Weights of a small image classifier: batches of 256, 36.7 epochs.
Rows from block 2 of a small image classifier, named by matrix and row number. Rows with one number belong to one channel. Each number is 50 + 15 x the weight over its row's rms, rounded and kept within 0 to 99. All counts start at 0. After the name is the row's rms in percent of the matrix's.
After each channel's rows are labels from the 100 images, of 14848, where the channel reaches its highest value: "strongest on" is what is common among them. Only what is clearly more common there than usual is listed. The data: retinal OCT scans (Kermany 2017).
# convs1: grouped (12 groups) 3x3 conv, stride 2 (model.blocks.2.convs.1.weight, 96x8x3x3, standardized in use), inputs within the group 0-7, a 3x3 kernel for each
# convs2: expand pointwise conv (model.blocks.2.convs.2.weight, 96x96x1x1, standardized in use, transposed), outputs 0-95

convs1.7 087:56 30 41 55 45 53 30 51 56 51 60 46 67 43 48 56 42 40 71 60 48 46 29 49 43 24 39 32 56 74 18 35 61 41 22 41 78 73 66 73 46 40 42 26 36 28 93 77 28 42 67 57 30 23 64 52 45 65 60 54 68 60 52 48 58 56 51 46 42 50 49 59
convs2.7 095:55 54 57 72 58 50 46 66 52 61 45 26 71 43 42 37 55 45 11 47 42 72 38 31 32 14 86 68 52 31 55 57 42 42 50 37 45 46 50 32 57 30 47 49 45 75 37 60 30 43 49 58 63 69 49 36 15 49 60 26 51 44 57 68 60 50 58 56 57 48 20 34 69 69 25 49 46 51 52 58 62 80 55 54 55 59 68 26 64 49 48 57 49 46 89 24
strongest on: finding: drusen

convs1.91 101:45 79 47 47 60 51 54 65 60 20 38 54 06 38 26 21 06 19 30 52 42 30 49 51 41 60 62 49 76 58 44 59 59 43 50 33 67 64 63 57 65 67 58 63 52 47 68 41 55 41 49 29 58 59 46 54 55 55 38 65 52 68 56 78 30 61 65 42 47 49 44 45
convs2.91 098:52 34 22 70 70 47 11 60 69 52 64 40 44 43 23 50 39 55 58 55 37 49 54 56 31 53 44 64 71 43 43 34 23 32 35 61 43 70 35 52 43 66 53 67 43 39 47 46 63 51 55 56 31 75 49 48 46 33 62 19 70 37 66 33 61 84 59 51 77 56 39 78 59 71 39 81 77 44 23 68 59 46 61 66 40 60 63 44 40 43 50 45 70 60 54 54
strongest on: finding: drusen

convs1.94 098:72 69 60 68 43 47 49 40 39 36 18 33 29 19 09 21 18 21 45 60 67 54 59 65 50 40 58 64 62 63 63 47 49 49 41 44 57 48 43 62 48 56 57 60 57 65 67 73 60 43 56 50 47 52 60 67 70 52 51 49 26 47 39 69 73 64 47 48 53 28 28 30
convs2.94 129:52 34 38 48 40 50 51 63 44 57 50 36 38 45 38 62 43 54 36 75 70 56 35 83 19 35 55 76 78 53 39 38 48 30 38 60 46 50 46 33 54 53 53 66 30 52 63 42 74 70 76 64 24 54 67 54 65 57 75 16 69 49 61 52 56 60 57 40 53 54 32 55 69 81 45 69 58 48 61 61 74 51 71 44 74 52 50 13 58 51 57 45 83 62 66 62
strongest on: finding: drusen

convs1.2 096:54 58 69 51 58 67 41 57 50 61 55 30 60 54 38 54 51 38 59 48 44 62 63 53 49 49 47 45 23 42 55 42 34 51 34 35 48 29 38 40 37 35 49 47 42 10 29 57 20 28 57 25 35 57 76 67 48 92 76 55 77 75 59 57 43 42 60 67 62 68 70 68
convs2.2 083:40 70 36 41 71 37 64 36 44 26 25 47 40 65 45 56 74 69 48 47 61 40 51 26 38 36 28 45 38 42 49 21 35 49 36 53 58 48 83 51 47 57 31 47 35 25 32 38 33 41 42 35 45 32 35 48 58 19 72 47 48 21 56 71 46 62 55 37 34 49 57 29 69 32 50 42 22 42 73 55 42 82 45 60 39 33 46 60 51 52 52 79 44 22 50 71
strongest on: finding: normal

convs1.53 099:52 60 67 45 56 60 65 64 75 53 43 40 63 37 43 63 30 11 74 43 44 53 55 49 48 58 32 34 41 56 24 46 56 36 47 69 54 22 34 70 34 19 66 35 11 62 51 59 70 51 64 68 38 45 61 36 55 72 44 29 63 41 23 58 52 59 48 48 59 62 63 68
convs2.53 093:66 40 40 51 41 63 68 35 35 36 28 48 46 59 20 38 51 54 25 79 50 53 62 70 59 65 04 47 54 43 70 52 54 61 62 24 28 42 51 28 49 26 50 67 49 34 25 50 37 38 46 61 55 09 56 22 56 56 58 59 33 79 24 57 35 43 57 49 48 36 47 34 59 18 48 48 49 40 76 41 42 51 45 51 51 64 71 37 39 42 60 67 37 43 43 50
strongest on: finding: choroidal neovascularization

convs1.3 093:44 23 38 30 28 29 51 16 44 39 54 58 41 38 58 46 51 42 49 63 59 61 54 81 61 82 70 39 62 73 56 52 85 43 69 58 50 43 46 67 54 24 72 72 20 47 56 59 53 33 67 42 65 77 28 38 44 38 30 44 48 39 36 36 42 45 43 47 35 47 51 45
convs2.3 103:66 40 72 64 73 58 24 31 25 71 43 52 59 69 62 30 44 38 36 45 42 78 68 32 56 51 46 55 49 57 70 74 65 81 79 27 37 45 41 65 48 33 59 59 61 62 50 71 29 46 53 60 60 72 46 41 51 35 46 61 47 67 29 69 47 41 38 70 63 30 56 39 63 19 62 45 53 70 24 28 29 38 41 65 65 59 81 54 40 52 53 45 41 41 59 35
strongest on: finding: choroidal neovascularization

convs1.87 102:63 75 66 39 55 53 21 18 19 64 57 50 53 52 79 28 34 53 33 36 37 30 42 53 48 50 60 55 62 58 72 49 73 71 52 49 59 61 64 48 38 53 24 13 33 55 67 52 50 77 79 28 31 51 55 56 45 51 58 56 41 40 71 40 42 36 59 39 49 70 58 42
convs2.87 107:42 38 42 41 24 56 54 81 44 31 43 56 45 48 41 64 47 25 50 61 66 55 41 69 39 54 73 20 50 55 54 37 30 55 52 51 31 52 38 57 82 58 33 39 31 75 31 57 49 42 34 41 64 54 63 65 54 57 71 57 41 40 51 37 17 23 28 53 36 67 54 28 48 69 56 61 57 60 40 68 67 40 35 35 80 56 57 60 42 65 89 84 48 45 64 60
strongest on: finding: diabetic macular edema

convs1.65 101:12 51 51 19 37 62 31 45 58 55 54 61 63 61 79 64 79 69 61 65 63 53 40 48 35 33 36 54 04 38 53 50 52 54 56 51 36 52 58 14 46 49 42 58 63 43 55 61 57 50 63 60 59 47 27 39 38 67 59 44 73 57 58 40 57 45 50 37 26 48 27 19
convs2.65 099:61 42 60 52 47 37 20 58 45 46 32 50 48 18 71 64 43 28 46 46 39 40 67 45 56 76 53 50 60 66 25 56 39 64 59 70 53 90 65 55 19 63 56 37 27 26 33 41 53 49 43 01 34 62 58 45 55 40 17 53 20 35 50 51 46 61 54 32 55 55 33 48 38 38 66 33 37 67 21 57 51 30 58 34 42 58 38 50 54 46 45 42 58 33 60 54
strongest on: finding: choroidal neovascularization; finding: drusen

convs1.79 106:23 27 45 54 59 51 54 71 86 36 28 38 41 40 37 65 67 53 55 49 49 55 39 46 43 35 42 49 53 31 64 31 41 68 63 30 52 36 22 44 48 61 50 66 71 58 44 16 41 41 17 62 61 58 57 54 35 68 58 56 59 75 70 56 60 48 63 34 14 56 68 59
convs2.79 092:60 45 73 17 44 56 56 56 59 44 49 22 25 60 84 53 52 48 52 66 48 60 35 58 49 89 82 46 69 38 37 68 46 42 34 66 65 38 17 45 18 56 60 59 57 62 42 57 20 49 37 34 24 46 57 44 65 41 34 60 55 45 50 31 77 64 74 33 48 37 35 57 42 66 56 49 29 50 44 58 42 39 38 34 26 62 38 52 47 63 50 23 64 43 55 60
strongest on: finding: choroidal neovascularization

convs1.90 096:51 80 78 46 55 68 42 34 48 26 63 80 17 59 77 41 58 50 35 34 25 38 51 18 46 50 55 65 81 79 44 50 76 35 44 52 39 33 30 51 38 50 61 62 61 43 56 47 57 63 48 45 52 45 27 42 51 34 46 32 48 55 27 51 61 75 51 64 67 49 55 49
convs2.90 109:45 38 36 98 77 39 33 55 75 56 44 67 57 59 24 55 70 37 48 46 60 41 53 58 53 50 64 46 55 27 63 65 38 55 57 17 52 53 17 57 54 45 55 53 52 38 66 69 45 19 53 79 73 70 52 39 57 60 73 54 48 66 60 59 30 64 56 58 36 39 49 35 61 58 32 32 51 54 48 42 46 34 44 79 70 69 58 35 35 65 41 68 45 31 58 19
strongest on: finding: diabetic macular edema

convs1.52 096:52 29 58 33 29 57 57 53 65 69 47 52 42 56 41 41 58 36 55 44 49 50 35 17 34 54 16 25 21 35 41 33 33 59 32 36 75 68 57 88 48 46 65 59 31 55 49 57 50 62 50 60 44 43 72 75 48 83 58 45 67 72 25 40 40 49 36 47 62 59 58 62
convs2.52 092:64 48 33 54 41 67 42 50 45 69 48 32 68 61 60 00 55 53 40 58 38 22 48 54 49 48 36 44 56 42 62 47 38 61 62 65 43 52 13 72 48 38 48 28 61 54 35 21 47 37 54 62 45 41 54 30 68 29 34 46 47 48 55 28 49 54 35 19 33 30 27 49 33 39 46 68 50 74 51 38 29 38 17 31 53 50 71 54 18 56 50 40 62 30 49 67
strongest on: finding: choroidal neovascularization

convs1.64 101:48 36 61 51 74 80 57 53 56 34 47 64 19 36 57 27 32 42 12 44 28 24 47 39 46 66 60 37 56 59 54 56 83 37 58 57 47 33 34 54 55 55 58 48 42 44 46 37 39 48 39 39 30 43 33 52 75 44 47 98 58 65 77 41 54 64 59 56 60 50 65 57
convs2.64 092:20 64 40 67 59 42 52 52 39 37 64 75 51 40 05 53 72 66 60 28 86 42 63 21 50 32 47 36 46 24 65 36 48 49 36 54 59 39 78 59 41 52 44 49 39 60 62 45 63 31 65 83 37 34 30 47 48 51 55 48 71 52 59 49 41 51 52 79 65 43 47 38 44 59 50 44 46 45 53 30 37 87 42 50 65 73 51 54 35 64 61 69 43 21 52 46
strongest on: finding: diabetic macular edema

convs1.4 085:49 68 69 68 63 75 59 74 72 63 55 36 69 57 48 34 44 56 54 45 42 59 61 34 41 54 49 46 47 52 50 56 51 67 70 53 56 45 42 49 58 36 48 50 43 29 11 32 13 11 14 34 10 15 45 64 51 56 60 53 62 55 51 55 45 48 53 51 47 47 53 54
convs2.4 102:38 63 45 33 29 40 64 48 49 43 46 37 51 42 62 56 76 46 50 47 70 31 45 49 40 55 56 33 46 62 25 56 37 34 46 63 73 32 84 58 71 70 51 31 54 32 54 61 50 46 34 38 31 26 78 64 77 41 46 45 61 50 74 52 64 61 62 29 37 72 51 57 53 52 69 66 43 57 71 43 48 53 56 44 55 25 31 53 40 54 35 50 54 26 02 87
strongest on: finding: normal

convs1.70 098:16 32 60 38 54 71 63 84 69 39 70 62 72 48 43 63 48 36 71 34 37 53 25 37 47 39 63 52 70 64 66 58 45 56 52 31 13 26 67 14 52 78 48 57 71 40 34 47 40 51 59 43 43 52 33 33 33 44 41 28 47 51 45 55 47 38 46 45 53 50 56 66
convs2.70 095:68 29 67 58 53 20 25 31 40 78 63 70 23 34 36 46 55 53 59 30 18 69 49 44 41 73 70 63 59 50 60 61 52 49 56 42 49 68 47 51 47 25 72 58 53 32 65 54 53 48 46 44 39 58 62 59 46 57 47 54 54 54 52 69 54 50 39 60 74 47 33 17 68 43 35 39 73 63 40 60 68 49 81 61 49 74 59 53 72 30 46 44 37 30 53 07
strongest on: finding: choroidal neovascularization

convs1.67 096:63 25 59 80 47 74 47 72 62 53 58 65 27 59 66 68 73 33 36 61 42 38 56 35 45 25 61 54 70 69 50 72 62 66 67 34 50 31 61 67 27 66 30 43 56 49 61 51 51 48 53 37 34 61 17 14 29 26 46 42 39 53 59 40 53 44 52 52 58 53 48 74
convs2.67 068:84 35 56 54 69 41 42 46 37 87 90 51 45 59 56 24 49 45 62 27 35 52 61 55 60 70 54 53 54 32 45 42 35 45 43 67 57 69 30 44 38 26 52 78 38 45 34 64 68 64 60 44 46 74 43 27 65 55 40 48 55 47 41 61 66 43 38 63 56 25 47 41 54 55 45 22 69 54 49 33 35 36 59 62 45 83 75 70 48 33 33 18 59 59 57 36
strongest on: finding: choroidal neovascularization; finding: drusen

convs1.76 099:61 37 43 45 52 44 43 47 53 55 67 31 41 66 36 43 66 45 48 55 23 64 48 33 62 14 58 70 73 17 70 37 42 56 33 48 43 43 68 29 46 55 19 54 59 52 86 46 49 66 44 32 62 54 48 85 33 57 52 32 53 39 60 61 72 21 63 53 40 50 29 66
convs2.76 094:43 05 59 17 44 50 40 51 56 45 75 46 64 60 36 51 57 61 32 65 45 61 34 62 55 40 61 54 75 23 42 34 52 52 48 15 14 53 45 59 28 28 57 63 42 75 43 70 32 30 60 53 59 62 60 35 61 57 39 49 48 50 46 38 28 25 62 36 42 34 24 73 50 50 23 68 43 37 55 29 60 33 52 33 45 52 46 42 65 41 45 65 48 69 55 26
strongest on: finding: drusen

convs1.66 095:47 21 37 25 24 19 53 36 51 50 55 33 34 41 30 71 71 76 22 39 40 54 45 57 62 83 77 65 63 45 58 55 59 32 48 48 41 38 47 41 45 44 59 47 61 59 50 56 46 45 47 48 39 54 47 37 35 48 43 25 58 54 31 37 23 50 62 44 58 70 85 81
convs2.66 084:47 42 61 53 26 44 42 73 76 39 65 20 56 26 48 51 44 25 48 46 62 25 54 48 52 67 80 33 47 62 52 68 24 10 47 60 65 37 30 54 40 50 36 41 44 36 77 53 34 48 32 38 44 28 33 73 61 53 40 35 73 30 65 34 63 57 55 50 35 73 74 08 39 67 62 46 46 47 44 54 54 36 56 48 59 49 51 62 58 37 32 27 41 63 51 48
strongest on: finding: normal

convs1.54 098:56 42 34 28 37 42 42 37 69 65 90 46 73 67 41 59 56 36 54 44 61 55 41 67 51 72 56 54 40 57 32 53 38 44 32 39 23 53 58 47 52 37 54 69 45 48 70 71 68 57 64 69 77 24 19 67 65 35 60 50 57 72 41 33 21 25 41 44 45 45 37 58
convs2.54 107:67 36 76 37 68 88 60 57 49 37 47 39 63 69 48 42 39 65 64 74 30 32 33 70 39 56 38 61 51 57 56 54 52 54 35 49 20 48 28 45 56 37 57 71 50 44 02 49 49 39 49 33 51 57 62 30 50 58 63 52 69 50 55 19 47 53 42 47 56 38 38 72 46 36 36 72 49 43 59 33 40 76 29 21 49 55 69 75 33 53 54 25 66 74 47 51
strongest on: finding: choroidal neovascularization

convs1.92 102:44 59 60 76 65 82 54 59 66 66 51 38 58 58 53 57 46 54 28 28 41 14 27 29 35 25 19 49 59 67 71 65 72 63 75 64 30 35 27 24 44 22 51 58 43 47 47 37 59 56 49 60 36 48 41 58 47 47 53 77 35 44 48 62 59 54 58 58 71 47 45 42
convs2.92 100:37 52 63 49 58 48 47 40 43 50 73 71 53 70 53 48 78 48 44 28 44 50 36 64 53 62 69 49 49 40 29 43 54 48 41 49 47 61 36 50 69 39 56 71 47 77 54 99 33 27 64 76 49 78 30 53 56 72 49 42 51 48 26 56 17 42 58 53 19 27 61 48 66 33 26 21 39 64 64 65 45 54 61 57 55 82 36 47 41 51 48 61 61 45 49 53
strongest on: finding: diabetic macular edema

convs1.85 099:68 68 59 82 55 50 42 44 38 59 53 24 75 51 35 68 63 40 67 52 53 65 48 23 64 53 18 56 40 58 52 25 27 22 39 51 54 60 39 62 49 46 80 55 43 57 49 43 73 39 49 64 38 38 69 50 21 70 46 37 58 26 17 41 37 59 42 33 57 57 35 42
convs2.85 080:44 68 31 43 68 42 65 44 27 60 21 35 38 62 45 80 47 41 40 47 49 77 56 46 25 38 37 46 33 32 70 37 74 32 58 45 46 46 58 34 29 49 36 46 40 65 63 66 47 68 30 48 44 26 41 46 07 51 62 31 46 55 48 61 41 46 69 66 62 31 53 33 73 55 45 22 55 51 70 24 34 76 60 58 38 57 48 46 84 67 50 68 40 51 60 53
strongest on: finding: choroidal neovascularization

convs1.9 100:44 37 40 74 46 30 76 47 37 55 46 38 76 53 49 61 69 55 31 57 53 48 43 51 40 42 58 51 48 47 54 41 30 61 56 29 59 63 58 48 42 60 44 29 50 62 66 35 91 76 35 60 57 40 30 31 56 18 41 60 15 26 59 67 51 31 75 54 24 57 35 31
convs2.9 115:47 70 51 44 62 59 47 55 57 53 32 65 47 44 57 66 18 34 64 53 53 69 57 57 58 44 54 44 43 58 35 69 88 40 42 39 52 45 49 05 56 40 48 41 38 57 61 44 75 63 47 61 58 32 50 59 61 49 45 63 49 62 43 87 48 36 72 43 66 49 38 44 66 58 47 32 57 32 53 57 70 60 40 51 66 52 48 77 88 76 97 62 42 69 76 44
strongest on: finding: choroidal neovascularization

convs1.57 101:40 38 21 64 55 11 40 50 46 72 67 37 54 71 59 48 68 73 36 21 28 35 35 39 19 42 48 44 43 30 52 35 33 32 42 58 65 69 55 49 58 73 41 66 66 51 46 54 54 43 51 66 59 41 54 44 30 64 60 49 62 52 56 65 45 08 71 54 24 47 51 50
convs2.57 098:50 59 52 66 44 46 43 47 66 41 81 41 59 37 47 72 32 31 72 36 30 29 34 37 45 46 62 35 34 57 53 66 40 33 54 36 78 13 64 67 46 60 43 39 55 31 67 35 52 52 48 37 69 50 36 40 44 89 44 42 24 40 53 38 49 38 45 48 35 52 61 40 28 34 47 25 73 75 47 47 69 32 80 70 82 37 51 60 57 43 42 39 29 40 41 42
strongest on: finding: normal

convs1.81 102:43 54 59 23 27 36 26 13 23 62 65 55 58 36 39 47 46 39 43 42 53 39 15 40 37 52 52 56 44 40 57 38 36 46 37 41 58 61 54 75 34 40 53 50 47 38 65 64 59 57 42 72 50 53 64 68 68 92 57 34 64 67 41 53 72 77 73 64 51 72 49 47
convs2.81 108:61 79 35 47 09 44 54 73 40 56 31 30 55 46 68 43 36 30 43 53 57 73 48 51 70 26 65 23 47 40 63 56 37 25 69 35 39 59 57 58 79 50 41 26 56 58 50 49 22 37 47 53 74 18 66 64 48 53 76 45 31 50 80 37 44 33 45 31 26 53 68 37 48 50 43 70 41 54 59 45 52 58 30 49 31 52 55 52 36 50 61 71 49 20 45 55
strongest on: finding: choroidal neovascularization

convs1.48 099:56 64 47 50 53 36 39 34 33 44 71 68 43 50 69 40 48 53 38 24 37 47 45 42 63 54 43 84 61 59 58 46 37 45 45 47 48 43 75 38 48 89 44 60 75 07 16 35 28 36 50 42 54 55 44 42 68 50 51 82 50 48 70 66 59 35 46 39 26 41 39 35
convs2.48 104:53 45 63 50 53 26 28 44 33 50 25 48 83 55 70 31 65 40 46 35 49 54 39 59 38 72 64 53 34 48 12 48 73 48 28 63 53 59 41 35 60 50 66 17 66 66 61 60 44 55 43 38 33 76 51 60 38 40 51 64 43 39 44 48 56 47 29 57 56 50 39 63 50 49 50 39 21 38 42 69 44 27 23 36 23 30 11 28 69 49 35 28 59 62 61 50
strongest on: finding: choroidal neovascularization

convs1.89 096:68 61 62 49 45 37 36 52 38 35 24 32 43 51 45 61 49 48 72 79 59 62 44 23 56 46 24 51 61 58 35 31 39 21 21 24 57 52 57 47 46 47 48 39 39 70 71 43 64 51 30 62 73 41 61 62 60 53 47 41 72 64 38 44 59 65 44 43 73 67 78 87
convs2.89 105:49 41 22 59 56 33 48 29 30 71 29 59 45 19 70 37 17 61 35 63 68 81 40 54 50 38 36 44 47 52 64 56 47 53 64 47 37 56 34 48 44 44 39 46 68 60 27 11 55 42 76 71 46 33 64 43 26 30 51 59 25 50 48 34 53 29 52 62 68 21 58 47 55 42 59 69 52 43 14 42 57 60 43 50 32 31 58 39 49 70 67 48 53 24 47 56
strongest on: finding: diabetic macular edema

convs1.1 091:23 31 62 16 55 51 27 37 62 33 36 50 60 44 34 70 52 41 47 46 35 81 46 32 71 69 39 63 66 51 72 52 47 67 70 48 44 40 24 72 50 29 62 42 49 32 38 47 82 69 62 73 89 61 28 46 54 39 51 55 42 45 52 40 34 53 43 53 53 54 59 52
convs2.1 108:68 43 80 48 65 71 40 51 46 72 56 53 28 62 53 47 40 52 76 18 39 61 48 61 54 60 53 64 64 36 68 75 70 52 70 27 23 44 26 60 22 06 62 59 62 54 71 50 40 45 45 53 47 53 37 55 31 46 34 66 77 56 20 63 61 54 56 44 60 35 48 26 39 20 48 59 55 50 47 28 32 52 54 63 48 74 75 64 51 59 50 57 48 44 53 36
strongest on: finding: choroidal neovascularization