config.toml
crop_scale_min = 0.5
weight_standardization = true
kernel_size = 3
widths = [48, 96, 192, 384]
label_smoothing = 0.1
loss = "cross_entropy"
eps = 1e-06
steps = 14100
epochs = 36.7
warmup_steps = 1410
Rows from block 4 of a small image classifier, named by matrix and row number. Rows with one number belong to one channel. Each number is 128 + 24 x the weight over its row's rms, rounded and kept within 0 to 255. All counts start at 0. Numbers have three digits each.
After each channel's rows are labels from the 100 images, of 14848, where the channel reaches its highest value: "place" is the part of the image that holds the peak. Only what is clearly more common there than usual is listed. The data: retinal OCT scans (Kermany 2017).
# convs1: grouped (24 groups) 3x3 conv, stride 2 (model.blocks.4.convs.1.weight, 192x8x3x3, standardized in use), inputs within the group 0-7, a 3x3 kernel for each
# convs2: expand pointwise conv (model.blocks.4.convs.2.weight, 192x192x1x1, standardized in use, transposed), outputs 0-95

convs1.26:082141117101131100145150137125150159137151136123108137101118083095071078118134109104121142093145156129146177146134139118139159137136163142136101170148130156141140118116079111126086108101092144130122147133118140164163
convs2.26:101121086149146136126114096147107086140119150108152121126152146145137094142099117080141167102118139097111142140118113150123134114143111127094124129107137160120123185127180127117131131100108130154088126134125147129117145164106159103124116136146123182130126083157148123159153080100138170116
place: middle left

convs1.191:102141131135139120133112133097129134083110113104102112133128132091122110107108101111154132126105144094129109136156133155127159125163183076101102076116126100102115134132138142129169124168174085139137077148125110140085
convs2.191:129160145150117114092133109110103119142122120123128155132136129119106144152153149148117132080140148156157068137100108089110155114156167154095115114171142094150142145150117156074139089118145145141136107184157138150094187137109114133138165159092098100163148112179121129112132159128131133135
place: centre

convs1.3:169157122168126109150122144168182113181142119155118092120121116106113109093120119161116130136112104110086135158155116155103086103057093113152149153114147141126127137093133115107122125130137119106150099123145127145144
convs2.3:144129124116118130171156132116144146125124112143148118132120126168138186126150146148134088187134096130144171123118126148139124133121149135175134152131106158124116139122117149130130112137119117136125076136125114147113139117122117122120138135124110117138161122140139124117119106174112100180
place: centre

convs1.104:131113117128128127137144133169130152150144145124135114093097106118143116140149125091100122100116122122132153156156141171150142156156153107135140138142139131140145144143158153146147101130113093090082075098102080065079
convs2.104:108114134120116116119128117125101095106118127129138125121101139077113076110086115101152148112105140136142138132140094139126125149127069115104144121111162118110167121130114139119125116126201130102121184150111136130086118120148125106154138135137115145092106067144117122147119139100144149101
place: middle left

convs1.23:141117122159124156153143149115147134104146138099109101124118107111135100123139162125110136138129103143105106149094076163125144127169154139072046153130114130170161126159154108134161117112123165148109148140098126138143
convs2.23:156151138134155138139157123138141140148110115129096121137168135127148134072117090105119074123126156137135099127135126108119121124109116109126120093112093166140073122107159135126128125152107084122105150109127133120093087153115113160071139151119142112132139138156175101108152116132102112128
place: middle right; centre

convs1.31:087107111100138121145127156140130075127134149125152157149125089142143113119132136096126106093099138106119126111147197123131166142130128142168153116124204120125162096095134110124128123105126116165179114140159133116136
convs2.31:101140117132174138151117150127111109096117162136121111128066130136131115143104141079119172091101173184106086118119160114123100123133141119165110136125129148087137108164146139136110146080151085158117117165132134173111142096109115083098151106098117128118122152114109134124113123141084098096
place: middle left

convs1.171:132115131115104147115127153097116135080095123128123122151134149128124154124160153079119173103108160167160151121145123132120106088123144109117102084096075147110138080110122114115114159123070145170163132137137137125118
convs2.171:118107136124180157137157154147090098130074114109121122119134102142133122125118136152124116116150149101146106109099168136112114094080136132199125112179087147144174169161097123129142135142084151120123119146149156139163150124175125146123118097083103137162126105122101162114114100149149141093
place: middle right

convs1.7:145125145154173160142145163086089127079070078083074066125126111160131135134159151105140127132134156121137155138125133134130136121103108109097115130134110143133123121150145133126140133148153138156145139146158135157160
convs2.7:106128141150101125099105128102100096133127128125154105130113159116127097083132130103133171122092117100131136143115116124106141120132079140093095148109151111110075116136159118110109150104135147082164181128072145111094103117144125133122142118139103119083087086127145115124134114079167149134
place: centre; middle left

convs1.35:159147138158108139119101119157168125139136147114088147115127140103131123143134114071072108054085070119101098127126097125118116142152135151143160122112139109141146132133143161154157142132123128158156145130160135148142
convs2.35:153128175148119128148185119157131149168127117132171149128149161151130176116105113129107141145138139106110162134117150097124105135129154149130126144146176099123113119118148129143112116106143113142186144116124142131112130159147159190108126116162101165118103129158112059147125138123119119156
place: middle right; centre

convs1.94:105108119094121118118125118140131129114115120104115126097121138096118120121130145141160168147149167144080115127132104128139146115143149133142174088099088094099112172162174117114113097071088149163151149133153108094116
convs2.94:139119112152148129136069157116154130089124156102132142145083126117118124166153138115134131113126120158123129102154149138122142140123112122151105154117105128134119128136125136131180130139147143126106095139107125158129148144117083096118140100132109114161134133120134146099146130129076094166
place: centre

convs1.105:113123123115126108119108118139122157145145123136148116121114124132162155146154136118144133104110119096121133157161131142152154160129135150144141145142140110120146130151150151161154112132111102086099080065093068058080
convs2.105:075122137141101133097099112127122107117131117127125143118112140119108109107117092103149145113122128161146121140166108110101118156136101129087146137114148122110129103143131129104102119099184118103146176159124140116123143119135087118140137115140061113124104072128098127109123130104150145110
place: middle left

convs1.4:137121122142162146145149132081068105074073083086115090135130123166112106167174139114157145119121128116126142125109129112084107126132108111107094122127107143133122127134138149115123148149155134151147161138141152162158
convs2.4:140158145142111143093115134121111087144132152135155079140134162130145097107093134120146160128124133123128121134111145114103133147115063115092100151076139126133079134133145090110117180119141141093177176114084141119125100151147144143119132113147140159111119130108138126135128104075167140114
place: centre

convs1.130:134145153107105135125135141106142159079121140058113142120132126079101102113120137144133105144149118128158137147146112139142145138149135144146138119094133128122117125160168062116152087124160109140147069117161093123166
convs2.130:139127125133178137157139129129169114145157155146167151161138151150111186107130143179139101142086124167100110147170117051143123138156140145141165115154122129127137108125134153145070125095141068151138116145141123126147152128090096131129117127133125143134130143130153143122118140111105091097
place: middle left